{
  "model": "image VAE",
  "crop_scale_min": 0.5,
  "bottleneck": "kl",
  "encoder_parallel_block": false,
  "encoder_positions": "learned",
  "loss": "mse",
  "decoder_widths": [64, 128, 128, 128],
  "decoder_attention": false,
  "decoder_upsampling": "transposed_conv",
  "init": "trunc_normal_002",
  "adamw_lr_other_params": 0.0019,
  "batch_size": 64,
  "epochs": 6.8,
  "final_lr_fraction": 0.1
}
Rows from block 6 of the encoder, named by matrix and row number. Rows with one number belong to one attention dimension. Each number is 200 + 40 x the weight over its row's rms, rounded and kept within 0 to 999. All counts start at 0.
# v: attention value (encoder.blocks.6.attn.v.weight, 256x256), inputs 172-255
# proj: attention output (encoder.blocks.6.attn.proj.weight, 256x256, transposed), outputs 172-255
v.9,203,174,211,255,259,175,211,228,180,129,149,216,224,237,206,177,231,202,204,213,213,279,202,186,184,136,208,165,147,157,213,208,169,216,183,177,239,115,185,205,252,248,200,214,216,232,226,174,142,112,168,236,258,160,193,257,233,283,253,223,197,194,237,226,184,300,181,206,205,251,200,110,153,152,116,225,166,246,214,178,216,182,219,166
proj.9,62,76,202,207,199,198,215,206,213,208,100,206,241,248,135,213,239,213,200,161,201,277,204,85,240,238,205,159,182,197,224,137,178,203,200,204,175,233,191,199,229,202,202,195,183,158,218,214,175,225,162,264,203,247,204,278,145,156,211,225,193,210,206,157,179,196,165,214,218,145,244,222,173,212,180,208,139,201,242,204,160,258,169,222
v.10,170,237,156,133,212,194,166,160,238,168,119,187,209,241,209,189,189,159,219,145,164,323,219,220,237,217,248,213,195,158,188,149,200,195,199,174,166,147,195,222,162,178,218,158,208,250,180,191,210,207,161,195,224,220,197,149,214,177,204,256,264,179,195,138,251,257,190,271,220,142,195,157,177,150,243,166,272,240,206,241,197,219,219,184
proj.10,305,164,201,203,201,189,216,199,156,207,158,200,206,226,177,212,225,186,175,256,198,372,227,123,179,249,102,174,282,209,182,185,222,198,233,200,241,220,189,182,185,196,200,258,211,227,211,184,175,202,172,214,196,217,192,231,191,165,233,202,192,238,197,214,147,167,165,226,195,213,254,229,164,197,191,197,153,200,181,200,212,186,174,193
v.11,172,115,168,155,214,165,99,201,184,156,240,188,162,177,154,241,198,236,242,228,146,169,187,134,200,223,178,173,222,117,162,210,130,212,188,200,225,163,172,190,261,226,166,217,265,219,192,261,173,161,209,274,208,153,200,212,241,223,236,202,239,184,214,184,218,197,253,261,191,202,221,225,239,95,213,204,176,218,175,228,179,221,150,220
proj.11,228,252,195,193,194,192,265,193,167,209,220,193,192,199,183,200,241,230,184,143,193,217,207,270,222,293,88,204,200,198,185,183,250,195,155,193,228,300,171,171,224,196,196,218,244,213,181,204,117,210,146,248,194,237,227,261,119,230,209,219,236,260,194,191,212,221,209,223,219,251,257,167,122,189,220,191,162,194,122,194,186,207,191,206
v.12,213,224,193,228,241,186,193,221,215,129,210,186,230,243,146,302,203,243,176,116,204,283,220,174,237,210,189,123,133,166,127,228,214,168,193,185,238,174,191,151,217,204,181,177,210,279,174,156,198,195,122,132,225,206,207,248,206,264,185,199,158,249,219,198,150,238,198,176,193,285,179,146,159,223,227,204,170,263,262,282,174,230,121,182
proj.12,93,215,202,203,201,198,189,199,200,175,99,198,285,129,189,195,223,225,227,132,198,214,201,133,211,62,224,272,281,190,248,187,162,204,201,202,209,114,281,191,220,201,204,146,205,199,198,190,117,176,273,180,197,265,188,163,164,144,163,245,190,171,198,159,141,180,205,222,206,200,172,202,85,200,162,210,140,200,245,200,167,207,146,144
v.13,197,268,199,149,249,164,189,212,249,219,281,160,242,210,213,227,171,220,163,141,202,152,179,220,180,126,89,195,196,162,153,234,170,200,217,261,289,283,173,239,235,208,244,235,261,256,133,194,235,196,183,196,203,238,218,213,201,211,179,140,218,212,176,219,167,111,207,211,199,220,209,227,152,172,209,255,133,238,263,222,211,200,203,229
proj.13,158,200,201,201,200,206,192,201,155,147,205,200,211,110,238,301,175,178,208,284,202,41,184,224,109,50,194,225,192,194,183,138,209,196,162,202,193,241,185,200,208,197,205,148,211,195,214,181,229,225,281,132,200,142,161,156,215,143,186,195,256,219,209,212,237,141,181,245,222,113,157,244,245,206,229,197,212,200,238,199,213,201,187,162
v.14,184,222,162,221,135,188,131,233,190,244,261,192,270,187,168,201,246,209,142,128,256,240,134,205,248,224,186,161,214,200,198,160,241,196,242,133,205,118,145,210,261,188,187,193,189,212,162,161,205,250,125,161,245,227,173,211,168,241,198,247,256,190,301,210,149,217,189,134,159,214,183,212,168,210,226,215,261,223,202,232,186,243,213,155
proj.14,197,246,197,198,196,192,295,200,276,196,181,205,177,144,182,140,215,236,192,122,199,241,246,206,187,165,176,255,133,206,148,193,200,209,275,199,228,166,225,193,185,202,202,135,203,204,236,223,282,159,224,154,201,206,158,215,218,312,153,172,179,162,198,250,105,138,175,257,208,215,233,147,239,201,198,224,182,203,197,202,220,101,168,213
v.15,221,174,193,252,255,169,214,216,149,174,224,165,188,233,222,150,168,172,193,219,245,185,224,217,199,220,224,140,170,244,238,192,255,128,235,172,265,215,138,182,258,247,214,215,178,281,208,156,180,205,137,189,204,192,228,210,171,286,176,162,212,213,239,200,194,214,202,153,100,261,239,217,120,205,214,224,206,206,198,184,193,211,229,114
proj.15,239,259,198,200,202,199,214,203,188,202,231,200,332,233,210,180,194,257,227,121,201,164,253,175,257,302,165,210,141,207,202,168,151,200,216,200,207,118,206,192,227,202,205,129,202,188,191,204,248,81,228,189,203,194,130,228,244,238,267,164,150,230,198,176,145,168,242,193,200,178,355,196,184,208,165,202,164,201,169,201,191,155,211,245
v.16,189,237,249,198,220,208,212,189,157,126,191,217,110,189,196,235,95,280,232,225,167,173,203,183,137,293,206,203,179,216,205,216,159,153,189,214,185,242,224,198,150,196,221,213,191,207,233,163,212,173,242,262,179,183,213,222,184,222,175,229,222,220,196,200,282,255,212,180,147,178,227,280,203,196,204,147,179,209,221,141,211,225,159,145
proj.16,206,246,201,196,202,185,180,200,210,201,265,199,261,304,188,202,189,217,185,185,202,207,163,233,178,277,223,187,126,201,270,259,194,192,199,201,278,285,219,175,227,202,202,219,168,261,208,227,196,152,222,254,198,226,230,239,157,207,215,176,166,335,201,169,197,218,201,216,200,264,194,254,125,206,216,186,134,198,150,199,175,171,224,183
v.17,143,160,110,142,200,242,258,198,155,164,124,240,138,166,155,205,176,209,171,218,232,214,191,280,200,221,242,165,181,156,112,168,217,177,256,174,196,194,214,157,197,207,182,249,226,198,246,181,152,179,225,126,213,322,218,271,204,188,226,200,184,191,242,207,228,233,184,218,239,188,159,263,229,190,217,178,155,162,211,212,129,185,175,127
proj.17,100,176,204,203,204,193,207,203,218,214,227,200,205,177,254,148,217,221,210,158,202,239,116,150,191,171,266,228,316,194,240,231,128,222,175,201,266,106,156,207,195,203,199,239,182,246,184,208,181,169,108,231,202,158,299,286,144,246,208,211,194,248,200,203,171,276,217,252,201,256,153,181,126,201,170,196,211,198,142,207,149,226,194,152
v.18,197,176,191,192,179,190,175,230,107,230,273,229,99,228,195,224,199,181,203,243,258,65,165,192,187,203,166,173,272,177,191,120,224,239,157,142,115,227,145,234,264,285,188,204,181,198,133,177,193,148,218,285,223,204,172,193,227,234,183,193,160,160,213,223,169,97,159,189,190,182,148,257,242,176,190,224,161,228,224,206,147,191,136,175
proj.18,76,187,199,196,197,206,176,199,303,189,338,199,204,203,212,167,231,249,211,115,198,321,182,197,197,332,238,195,165,190,214,183,200,204,268,197,182,201,176,195,224,197,197,206,201,248,181,232,197,153,159,159,198,196,203,193,197,236,210,210,208,235,197,215,230,176,182,222,205,236,258,227,110,203,207,204,196,196,192,197,172,164,267,206
v.19,196,226,152,196,228,227,210,185,293,111,114,197,199,194,180,212,245,125,259,180,187,356,212,241,237,233,229,166,139,169,233,260,198,242,238,228,149,134,218,191,211,234,142,144,192,258,140,210,175,140,201,168,243,129,252,212,233,229,215,207,253,207,177,147,282,293,185,216,237,197,214,126,172,212,187,219,211,217,221,214,217,204,188,206
proj.19,284,0,199,200,197,181,188,200,146,203,128,197,218,218,184,218,221,224,194,171,196,212,223,224,180,0,69,191,219,201,212,183,199,209,155,197,171,188,229,186,204,198,200,230,202,190,207,195,153,193,210,235,198,214,218,246,173,114,189,229,195,201,196,179,151,218,210,199,203,149,230,247,108,197,181,197,178,197,185,199,228,193,180,219
v.20,313,163,218,162,212,239,247,199,203,236,258,221,164,183,204,218,246,170,214,204,184,95,178,245,167,154,129,228,218,255,253,231,276,213,171,190,163,270,199,222,223,202,111,188,228,143,152,275,204,160,252,194,188,200,161,175,197,168,144,150,212,199,159,238,263,123,194,172,229,222,159,163,245,256,232,219,212,202,234,152,239,201,177,238
proj.20,294,238,195,195,195,177,229,197,247,233,264,191,142,264,154,143,218,194,203,234,199,307,187,253,227,231,251,123,176,198,226,193,166,198,199,194,170,137,184,197,124,195,196,220,203,162,195,196,209,159,174,218,196,113,141,219,205,226,196,193,217,163,199,158,279,72,170,176,205,126,144,237,257,197,211,199,286,196,223,199,220,208,192,193
v.21,197,152,184,268,276,147,95,259,154,230,280,179,133,174,239,160,109,153,249,288,224,207,217,224,198,152,220,245,236,155,157,170,196,199,136,242,166,190,226,161,142,244,192,208,211,250,159,181,192,162,211,275,194,230,197,227,177,167,167,166,189,194,210,155,241,185,223,250,147,221,259,223,200,149,190,188,186,163,181,183,228,194,191,190
proj.21,211,116,199,197,196,229,215,201,114,191,244,198,173,121,258,235,140,184,176,260,196,178,134,139,183,191,219,220,205,206,165,153,221,185,173,198,217,254,182,203,235,191,197,118,157,209,194,139,228,185,137,169,198,161,180,211,193,196,212,175,175,178,198,167,138,118,208,251,191,252,300,270,204,199,218,210,195,202,240,199,230,190,234,204
v.22,174,235,167,206,186,167,215,186,234,119,72,242,166,279,164,200,267,223,248,149,172,198,188,137,224,220,236,190,141,170,243,239,158,206,191,150,203,205,192,120,245,201,212,201,184,170,204,207,180,129,245,150,193,183,222,183,226,226,234,210,134,205,129,263,234,191,191,195,280,177,176,260,222,173,183,211,193,238,263,210,152,212,191,258
proj.22,259,238,199,203,196,183,185,200,208,199,162,202,196,226,161,202,197,256,208,109,197,234,144,180,167,183,229,276,350,189,286,216,143,215,232,202,247,172,134,200,212,202,197,331,221,278,175,200,142,268,141,227,200,191,175,241,127,185,164,293,234,262,194,205,195,239,186,272,231,257,171,151,102,203,182,190,157,195,194,201,177,210,201,161
v.23,200,171,205,181,189,117,259,222,203,214,187,211,180,178,218,203,166,200,147,171,112,127,161,168,194,179,170,210,164,188,227,217,214,262,209,222,177,213,157,161,206,231,260,280,204,202,199,209,209,265,188,259,204,114,167,146,245,154,132,130,194,195,162,186,168,130,231,193,241,156,299,270,211,194,230,232,159,201,183,195,251,223,266,233
proj.23,213,132,197,197,203,178,159,195,100,226,291,196,208,215,174,263,204,242,215,171,198,160,223,294,257,288,324,230,192,206,265,140,233,207,212,197,227,193,154,193,175,197,202,232,202,191,188,227,203,158,181,179,196,120,118,187,197,196,187,169,240,191,199,199,224,210,185,170,209,193,195,209,182,206,212,195,228,197,155,199,200,247,250,247
v.24,136,216,147,186,172,174,177,212,163,204,161,222,189,147,192,137,261,177,252,221,192,256,238,187,236,272,248,203,184,174,262,195,170,216,145,136,180,174,206,148,198,189,248,150,114,207,261,192,183,226,181,197,253,170,210,234,241,230,221,163,191,177,141,236,194,158,228,196,235,205,193,235,226,175,184,219,142,185,278,233,276,161,197,208
proj.24,266,186,199,199,194,204,185,196,209,195,195,195,233,211,207,193,196,217,199,45,191,167,197,217,253,176,173,276,232,191,134,303,164,200,274,197,238,208,164,198,210,199,191,299,166,208,184,199,193,206,105,251,195,212,181,231,152,211,220,219,161,131,194,194,100,179,164,195,173,251,241,154,205,196,211,207,179,197,121,195,194,169,201,297
v.25,223,184,150,237,187,250,174,244,200,207,167,186,168,239,218,221,205,161,242,188,244,313,231,258,253,229,237,159,127,153,164,179,203,150,184,191,187,134,237,177,195,232,224,124,194,260,178,188,170,236,219,182,206,162,188,184,198,245,199,202,165,256,167,189,254,224,137,273,221,259,253,168,161,253,196,228,214,217,197,184,208,206,204,144
proj.25,179,57,200,198,198,207,194,198,132,165,136,196,232,163,193,223,168,216,182,132,197,357,175,190,199,307,185,204,249,207,247,195,137,201,146,200,240,153,181,209,244,194,195,244,188,193,209,160,219,165,192,245,198,226,180,220,183,195,168,203,163,191,202,167,125,249,174,263,191,223,247,216,179,208,168,214,211,201,194,199,236,230,187,251
v.26,273,148,268,253,213,235,257,233,146,189,251,248,172,194,233,262,165,209,149,228,184,119,143,203,214,200,208,260,232,180,186,167,190,192,196,242,146,187,260,153,182,181,186,131,194,210,217,187,166,194,223,246,122,184,156,144,195,217,217,209,223,227,208,228,250,238,201,244,179,243,207,226,197,171,188,209,174,241,113,130,188,204,230,201
proj.26,240,235,192,200,199,180,232,198,272,232,258,194,194,283,147,154,141,188,198,168,194,308,232,285,248,242,165,94,130,196,253,174,187,189,226,195,131,227,206,199,226,197,195,189,187,160,175,250,175,190,150,228,198,197,224,204,252,227,261,172,189,175,190,130,177,102,239,174,214,202,172,204,232,199,214,195,240,195,240,200,221,243,238,190
v.27,145,171,230,213,248,182,201,209,203,207,306,207,178,186,240,193,152,280,191,217,226,66,178,223,202,177,193,219,207,195,152,184,178,220,213,234,233,236,215,208,235,200,118,199,171,210,232,198,244,166,176,210,186,233,205,204,167,237,197,203,195,258,194,251,197,101,153,201,171,186,154,219,165,214,157,226,161,205,212,272,170,159,177,243
proj.27,252,178,200,204,203,214,264,203,238,180,294,202,192,175,216,185,175,206,217,184,202,18,180,232,169,164,153,187,228,198,159,237,226,186,223,201,150,200,191,201,197,203,198,264,207,221,197,195,219,197,156,110,203,192,221,184,242,147,220,215,195,184,204,172,225,137,186,138,210,190,158,256,201,202,220,202,259,200,215,201,199,195,189,112
v.28,178,202,175,226,240,111,146,190,189,193,237,174,132,239,202,200,142,186,260,200,175,153,245,176,152,203,151,229,243,188,157,166,174,230,178,256,190,253,200,187,201,257,201,246,201,198,197,178,243,123,226,271,200,194,222,268,208,202,181,226,139,232,244,135,109,198,208,249,238,215,225,233,214,166,155,172,139,204,226,265,179,249,188,223
proj.28,149,183,201,201,203,212,173,207,147,201,233,201,195,176,236,263,219,200,206,241,206,146,150,150,145,175,242,236,249,187,184,210,252,194,213,200,148,284,186,193,233,203,203,171,174,252,173,186,122,231,189,137,202,249,232,149,226,170,251,224,222,268,211,227,260,217,229,244,212,218,223,322,84,206,217,209,172,201,220,198,132,221,247,86
v.29,185,131,202,203,163,209,181,231,191,189,215,216,192,172,278,228,176,241,268,180,181,149,232,182,166,178,151,250,181,193,104,183,136,223,179,230,129,211,272,204,227,175,204,213,227,154,217,221,217,245,210,228,262,173,213,193,226,207,194,164,240,207,241,230,290,211,181,249,207,217,205,208,247,155,259,194,169,194,152,197,204,186,209,158
proj.29,149,87,201,201,197,211,296,200,198,176,233,200,97,192,188,294,163,130,158,202,201,321,184,236,183,161,199,176,183,208,167,266,225,189,177,201,252,385,217,184,202,195,197,158,169,162,202,219,182,226,142,264,198,250,297,181,114,218,191,228,196,279,207,174,247,150,112,165,193,221,119,181,155,203,241,201,210,197,156,197,228,248,176,233
v.30,254,209,217,190,227,160,152,165,227,155,204,240,189,288,164,251,187,223,113,202,196,185,200,198,202,212,170,143,196,194,196,193,237,186,193,250,199,261,193,201,176,131,198,144,266,183,120,257,196,195,209,164,171,180,182,149,197,235,201,254,172,211,206,286,216,160,217,245,195,142,200,177,273,189,241,164,192,192,271,199,209,190,220,263
proj.30,288,186,200,194,203,200,237,201,210,222,334,199,282,156,243,190,196,128,228,316,200,212,221,222,188,206,154,172,190,207,306,94,170,194,198,201,148,259,315,207,189,201,203,188,245,222,203,95,128,195,229,197,203,103,170,162,214,154,226,190,191,185,195,180,270,264,188,239,197,126,136,234,266,202,130,210,169,200,244,202,251,162,251,88
v.31,165,216,214,145,149,280,183,186,258,199,206,160,264,192,260,191,221,162,158,213,230,229,254,208,217,155,224,178,213,176,126,250,171,143,246,199,225,173,221,218,197,178,171,315,199,162,198,291,236,241,164,139,205,217,253,154,171,176,259,187,196,215,188,164,210,235,221,144,190,135,180,215,153,187,212,191,264,209,152,215,224,191,176,223
proj.31,266,183,199,206,199,208,140,201,141,106,177,205,123,136,202,193,174,212,203,196,202,78,171,221,160,225,182,205,205,208,182,167,243,210,154,201,168,235,220,207,268,205,205,253,225,239,194,177,255,214,328,180,200,246,201,110,278,106,166,184,227,200,204,238,323,185,201,165,192,248,213,82,269,202,269,204,183,202,204,201,232,189,203,173
v.32,232,166,249,136,162,182,213,252,222,301,327,208,155,195,227,181,202,250,259,219,232,116,219,186,211,169,150,241,214,226,202,168,187,171,186,236,210,262,210,229,163,172,232,207,220,215,180,270,221,167,193,231,184,199,231,141,250,197,175,118,189,247,169,204,189,139,172,189,215,161,255,197,133,253,183,222,251,250,204,228,205,216,142,193
proj.32,101,0,200,200,203,214,235,201,195,171,353,202,209,184,213,216,226,192,205,205,200,70,203,96,174,471,214,146,155,200,181,236,210,221,230,201,148,195,186,197,225,204,204,264,179,181,222,202,245,213,249,151,203,183,223,204,195,222,212,194,185,192,200,184,256,141,190,170,207,191,116,183,305,202,175,186,197,200,209,200,217,149,203,198
v.33,204,190,149,213,230,220,175,235,133,268,251,112,104,176,192,257,175,215,164,157,251,67,182,170,248,219,141,219,223,259,236,192,254,222,180,148,227,290,191,253,244,179,225,213,209,180,208,244,221,240,220,217,208,206,138,110,207,185,174,146,233,151,260,120,226,154,176,214,216,213,216,205,221,135,156,143,216,142,218,190,257,271,191,217
proj.33,227,326,199,200,203,200,155,203,171,247,300,204,261,221,191,199,227,216,210,163,203,59,205,235,241,6,240,164,126,196,199,210,283,207,202,200,172,149,215,199,191,202,198,187,140,234,191,176,216,203,219,238,201,202,159,247,170,216,230,167,192,207,195,211,188,134,217,254,223,260,207,233,177,204,173,198,216,200,184,207,186,184,155,136
v.34,235,245,307,231,165,223,214,147,294,233,195,224,308,160,190,167,226,158,218,233,253,243,200,209,249,213,200,228,183,225,223,127,225,157,248,184,287,165,155,182,158,156,186,172,230,249,176,204,174,166,274,213,218,69,238,170,201,157,244,147,173,215,84,247,201,185,258,152,206,185,152,180,156,258,241,164,223,177,173,175,238,187,206,227
proj.34,138,188,203,203,200,220,242,204,161,236,130,202,183,130,139,206,187,303,213,163,200,253,104,122,142,276,169,166,215,207,55,157,220,204,152,201,193,92,176,209,242,198,200,248,202,222,223,187,233,243,211,189,201,251,252,242,219,206,127,196,204,216,208,233,147,337,263,220,219,125,176,247,241,192,169,201,182,200,274,196,211,187,163,305
v.35,128,159,236,178,176,186,214,208,85,192,265,159,138,171,295,194,207,242,239,245,166,122,140,283,160,186,205,222,195,180,177,235,131,174,220,171,151,231,230,208,266,249,191,252,225,192,151,194,217,200,180,203,205,239,232,237,175,198,198,162,181,149,213,234,215,175,182,243,171,233,221,179,233,170,183,240,195,279,178,172,223,193,107,178
proj.35,144,237,204,202,209,222,197,201,242,239,285,203,161,175,231,143,228,210,195,236,199,159,196,202,172,158,250,177,171,208,305,216,239,211,152,204,217,204,218,206,234,203,209,233,198,202,170,107,201,229,176,190,206,261,175,133,268,153,242,237,155,256,204,186,227,154,109,214,200,216,153,283,308,193,211,226,198,203,187,203,214,94,326,183
v.36,132,154,179,194,202,169,220,148,195,128,137,213,222,175,173,161,201,186,241,176,158,289,229,200,112,161,281,234,180,206,207,308,221,167,176,144,167,186,161,225,225,252,214,156,261,182,179,208,201,246,243,192,187,243,165,223,233,266,247,236,224,202,183,251,229,304,171,180,168,216,165,228,209,175,246,220,172,148,213,253,177,194,179,180
proj.36,32,81,196,206,196,204,193,197,182,238,68,199,116,121,194,171,211,187,177,266,197,122,148,233,263,88,161,191,221,202,165,116,156,180,151,196,241,188,200,213,184,197,199,278,199,214,190,207,249,204,136,190,199,218,170,193,223,166,162,197,192,194,204,243,154,257,242,159,220,138,231,246,188,197,220,188,232,196,217,203,238,252,227,206
v.37,246,206,168,238,174,194,205,177,250,203,228,156,209,264,187,220,224,155,186,190,172,169,183,196,234,217,194,201,133,285,240,167,183,210,204,210,218,242,205,122,201,153,177,167,229,294,269,195,162,178,197,251,175,258,174,199,292,245,228,175,194,146,263,211,176,214,177,252,258,168,279,165,129,201,203,253,240,204,227,182,164,239,264,235
proj.37,208,165,202,199,199,204,231,200,268,145,156,206,285,241,149,275,224,159,186,299,204,134,199,167,249,238,124,136,186,207,183,192,132,192,205,201,141,275,133,177,140,203,202,246,146,170,185,247,216,195,172,197,202,220,255,273,238,264,161,200,184,162,200,205,226,138,254,189,189,140,238,166,216,206,218,221,230,199,180,202,247,252,85,227
v.38,187,199,194,250,201,161,189,183,176,150,60,241,283,270,232,226,210,174,106,217,211,315,188,160,145,183,267,200,175,229,225,206,222,247,250,209,99,183,237,190,186,201,97,152,204,235,190,184,175,163,253,193,172,194,184,219,209,207,227,204,186,153,213,206,210,296,213,254,215,215,166,201,228,188,155,208,169,151,227,197,184,179,180,222
proj.38,132,33,201,199,200,193,266,198,190,234,0,204,144,190,186,170,179,223,198,248,202,315,184,312,231,357,232,229,245,209,159,179,217,201,181,201,210,171,193,207,203,203,201,164,146,206,194,198,184,203,126,202,202,179,269,183,253,205,124,185,186,172,199,219,195,199,200,222,193,254,211,159,146,199,200,204,198,202,184,202,238,193,185,246
v.39,153,168,254,210,219,244,172,125,262,221,250,211,248,283,183,173,224,171,195,188,115,270,228,152,157,211,225,127,154,134,135,221,234,228,266,174,65,142,234,174,249,191,174,215,205,172,130,132,219,158,209,196,231,251,205,279,134,256,176,217,225,191,199,210,197,247,171,189,139,143,162,178,249,186,220,244,199,262,163,202,167,206,254,181
proj.39,107,290,202,199,199,210,239,199,135,186,152,201,205,210,221,167,226,220,205,266,201,293,195,113,216,0,96,224,200,197,183,166,168,199,163,202,246,249,225,205,178,201,199,242,284,213,198,212,196,238,254,199,201,228,209,131,189,195,229,222,214,237,198,202,201,193,179,172,210,74,225,233,204,198,212,189,200,201,256,202,175,239,232,159
v.40,186,167,199,187,221,170,215,238,197,199,207,145,179,232,191,196,154,218,246,256,251,114,194,248,207,220,170,159,204,172,206,180,160,168,195,155,225,203,168,235,214,188,222,250,193,235,196,245,131,213,183,272,128,197,240,189,228,252,143,250,211,213,224,250,245,213,267,236,202,235,205,273,171,192,274,145,216,195,193,243,192,284,199,161
proj.40,183,309,202,195,201,202,328,203,197,121,264,196,146,219,226,202,220,213,214,179,198,247,243,246,171,163,252,193,233,204,285,224,257,182,216,201,115,156,150,222,180,200,199,197,176,162,194,224,215,182,182,86,200,188,204,228,109,92,277,213,204,170,195,239,267,72,207,171,180,189,148,288,172,190,255,228,237,202,201,194,179,188,313,211
v.41,184,198,199,216,229,148,251,204,171,200,156,188,287,179,211,182,157,247,218,192,193,315,200,207,212,178,237,193,258,230,187,267,204,247,263,166,125,170,196,224,212,190,196,201,220,140,167,192,191,222,203,166,173,148,285,213,187,144,202,184,238,177,156,143,221,272,178,192,199,194,159,286,227,141,187,155,179,172,210,202,233,117,226,206
proj.41,0,130,202,199,200,194,130,201,153,276,108,205,151,182,172,100,195,282,195,229,200,280,144,130,123,120,246,224,201,202,161,143,238,215,186,203,282,148,228,215,226,203,202,198,204,256,207,144,277,229,182,189,206,183,217,153,199,162,155,172,219,192,206,236,149,294,247,245,208,167,164,183,121,197,154,172,168,201,243,206,182,210,260,179
v.42,207,215,206,124,216,170,184,177,255,267,293,269,172,269,215,165,201,186,200,214,152,204,189,238,184,218,132,234,220,152,163,244,185,185,144,276,156,176,175,233,193,187,205,207,192,203,217,110,178,196,195,224,170,224,211,191,229,182,171,155,222,248,183,223,166,152,139,199,200,177,271,197,148,262,233,195,178,263,168,173,138,200,224,251
proj.42,224,170,201,202,208,223,215,202,247,106,184,199,177,123,214,250,214,161,198,237,199,190,192,213,232,169,223,231,155,203,217,198,114,189,194,201,159,263,167,184,219,203,199,226,266,133,190,142,183,226,245,144,202,215,238,179,182,187,335,236,198,202,208,170,278,162,196,171,192,190,147,222,313,197,255,222,236,205,212,198,212,138,209,193
v.43,167,202,201,231,204,219,239,170,143,133,250,97,162,214,116,206,144,157,246,144,226,196,227,260,211,224,196,96,130,230,200,180,127,174,199,225,213,152,209,195,235,147,228,264,225,247,240,157,300,247,135,221,196,226,248,254,216,155,224,173,226,199,225,156,230,209,169,146,220,215,217,237,105,190,197,170,276,192,238,197,195,183,204,197
proj.43,213,307,202,207,203,202,161,203,241,240,237,208,207,232,194,202,205,265,193,182,210,107,188,209,182,286,103,182,202,203,296,232,230,177,223,204,253,196,224,198,122,202,210,134,130,154,174,245,227,190,116,213,207,168,150,190,274,196,88,185,176,109,209,194,183,263,254,170,190,159,344,199,155,206,184,202,265,206,164,215,208,191,179,243
v.44,208,158,253,236,181,230,206,178,110,165,285,100,199,132,195,221,205,205,202,166,254,130,201,216,287,216,177,199,221,192,203,170,190,150,213,250,239,257,181,176,194,185,219,214,230,232,205,215,232,193,105,232,192,154,283,134,201,219,240,181,226,225,213,203,233,238,224,163,288,195,219,234,171,188,180,149,195,210,236,210,193,189,171,147
proj.44,115,110,200,198,202,184,151,197,229,247,299,200,134,252,177,153,223,236,217,125,202,220,238,179,174,208,162,173,182,197,161,200,292,196,216,202,182,226,242,211,168,195,209,198,89,218,176,196,280,239,195,149,199,136,171,287,267,219,135,170,175,199,193,220,114,75,259,218,192,215,202,188,262,214,181,192,193,201,168,198,215,237,153,210
v.45,206,216,261,183,189,202,235,225,158,251,304,219,199,228,200,179,201,239,257,191,144,113,166,237,184,249,180,160,231,185,146,155,159,142,154,170,256,226,216,204,213,205,205,229,221,232,118,219,199,218,210,261,295,233,197,151,194,209,162,118,205,248,202,182,217,142,205,177,198,214,235,227,170,240,189,140,239,218,169,188,231,225,151,166
proj.45,87,71,201,201,200,211,119,202,244,264,286,199,230,207,181,168,201,179,205,191,198,108,202,184,156,170,166,188,220,209,295,224,262,201,172,202,147,239,172,197,213,201,200,217,160,196,222,134,206,225,170,188,201,195,151,219,193,157,300,216,221,225,200,231,249,186,166,224,214,190,95,317,240,203,204,210,205,200,174,199,194,171,272,188
v.46,140,178,203,244,230,224,237,195,179,160,128,276,232,135,162,195,197,219,163,196,191,275,202,188,187,205,268,141,218,195,132,228,206,208,215,117,192,179,185,199,188,172,169,188,145,128,169,233,151,182,189,111,125,266,188,225,193,270,210,221,183,161,212,249,241,263,239,215,217,241,206,169,230,152,193,239,186,222,243,214,199,148,151,260
proj.46,104,355,200,200,201,200,215,200,233,208,117,199,212,167,230,240,204,197,207,228,201,290,234,217,148,272,236,275,172,200,290,181,195,204,211,201,222,211,188,201,204,200,202,222,228,221,219,175,154,204,187,182,201,212,186,132,186,223,175,228,202,222,201,199,172,205,181,220,200,193,201,210,175,202,204,207,237,201,255,201,209,177,219,154
v.47,220,202,177,232,147,210,217,249,226,210,159,230,296,199,232,260,222,171,135,281,178,269,244,240,217,222,181,245,200,230,224,186,250,244,219,244,185,188,237,186,162,166,171,159,166,218,200,137,199,119,152,214,174,174,223,155,233,161,284,231,250,221,224,233,233,241,161,197,233,198,199,194,169,232,170,185,116,214,167,194,118,182,194,202
proj.47,179,282,202,204,206,211,207,206,171,197,26,204,191,157,201,212,222,159,194,193,204,280,184,156,186,138,242,201,183,211,162,144,194,185,188,205,196,289,236,193,179,207,201,244,220,197,178,184,147,259,207,168,205,224,241,174,193,280,201,205,171,140,209,190,176,271,202,240,200,341,227,154,184,204,167,200,203,202,257,205,272,189,143,252
v.48,170,219,234,184,194,140,159,229,291,250,184,225,237,163,247,173,163,168,141,277,155,270,237,148,133,196,232,146,205,146,186,195,225,171,242,146,165,129,150,230,179,206,187,220,157,169,202,219,201,164,209,143,165,189,218,237,99,237,170,233,185,296,199,260,220,215,172,203,106,279,127,170,232,216,208,184,217,219,157,255,194,224,196,186
proj.48,191,155,197,196,198,213,264,196,146,154,153,196,208,199,156,191,213,199,195,192,197,105,154,110,225,194,253,156,195,194,221,258,192,218,144,201,184,242,191,211,232,200,198,224,260,231,217,145,226,261,193,142,199,223,233,177,154,173,243,222,234,259,197,205,230,282,224,195,200,164,249,284,198,191,202,183,205,197,194,197,192,180,330,122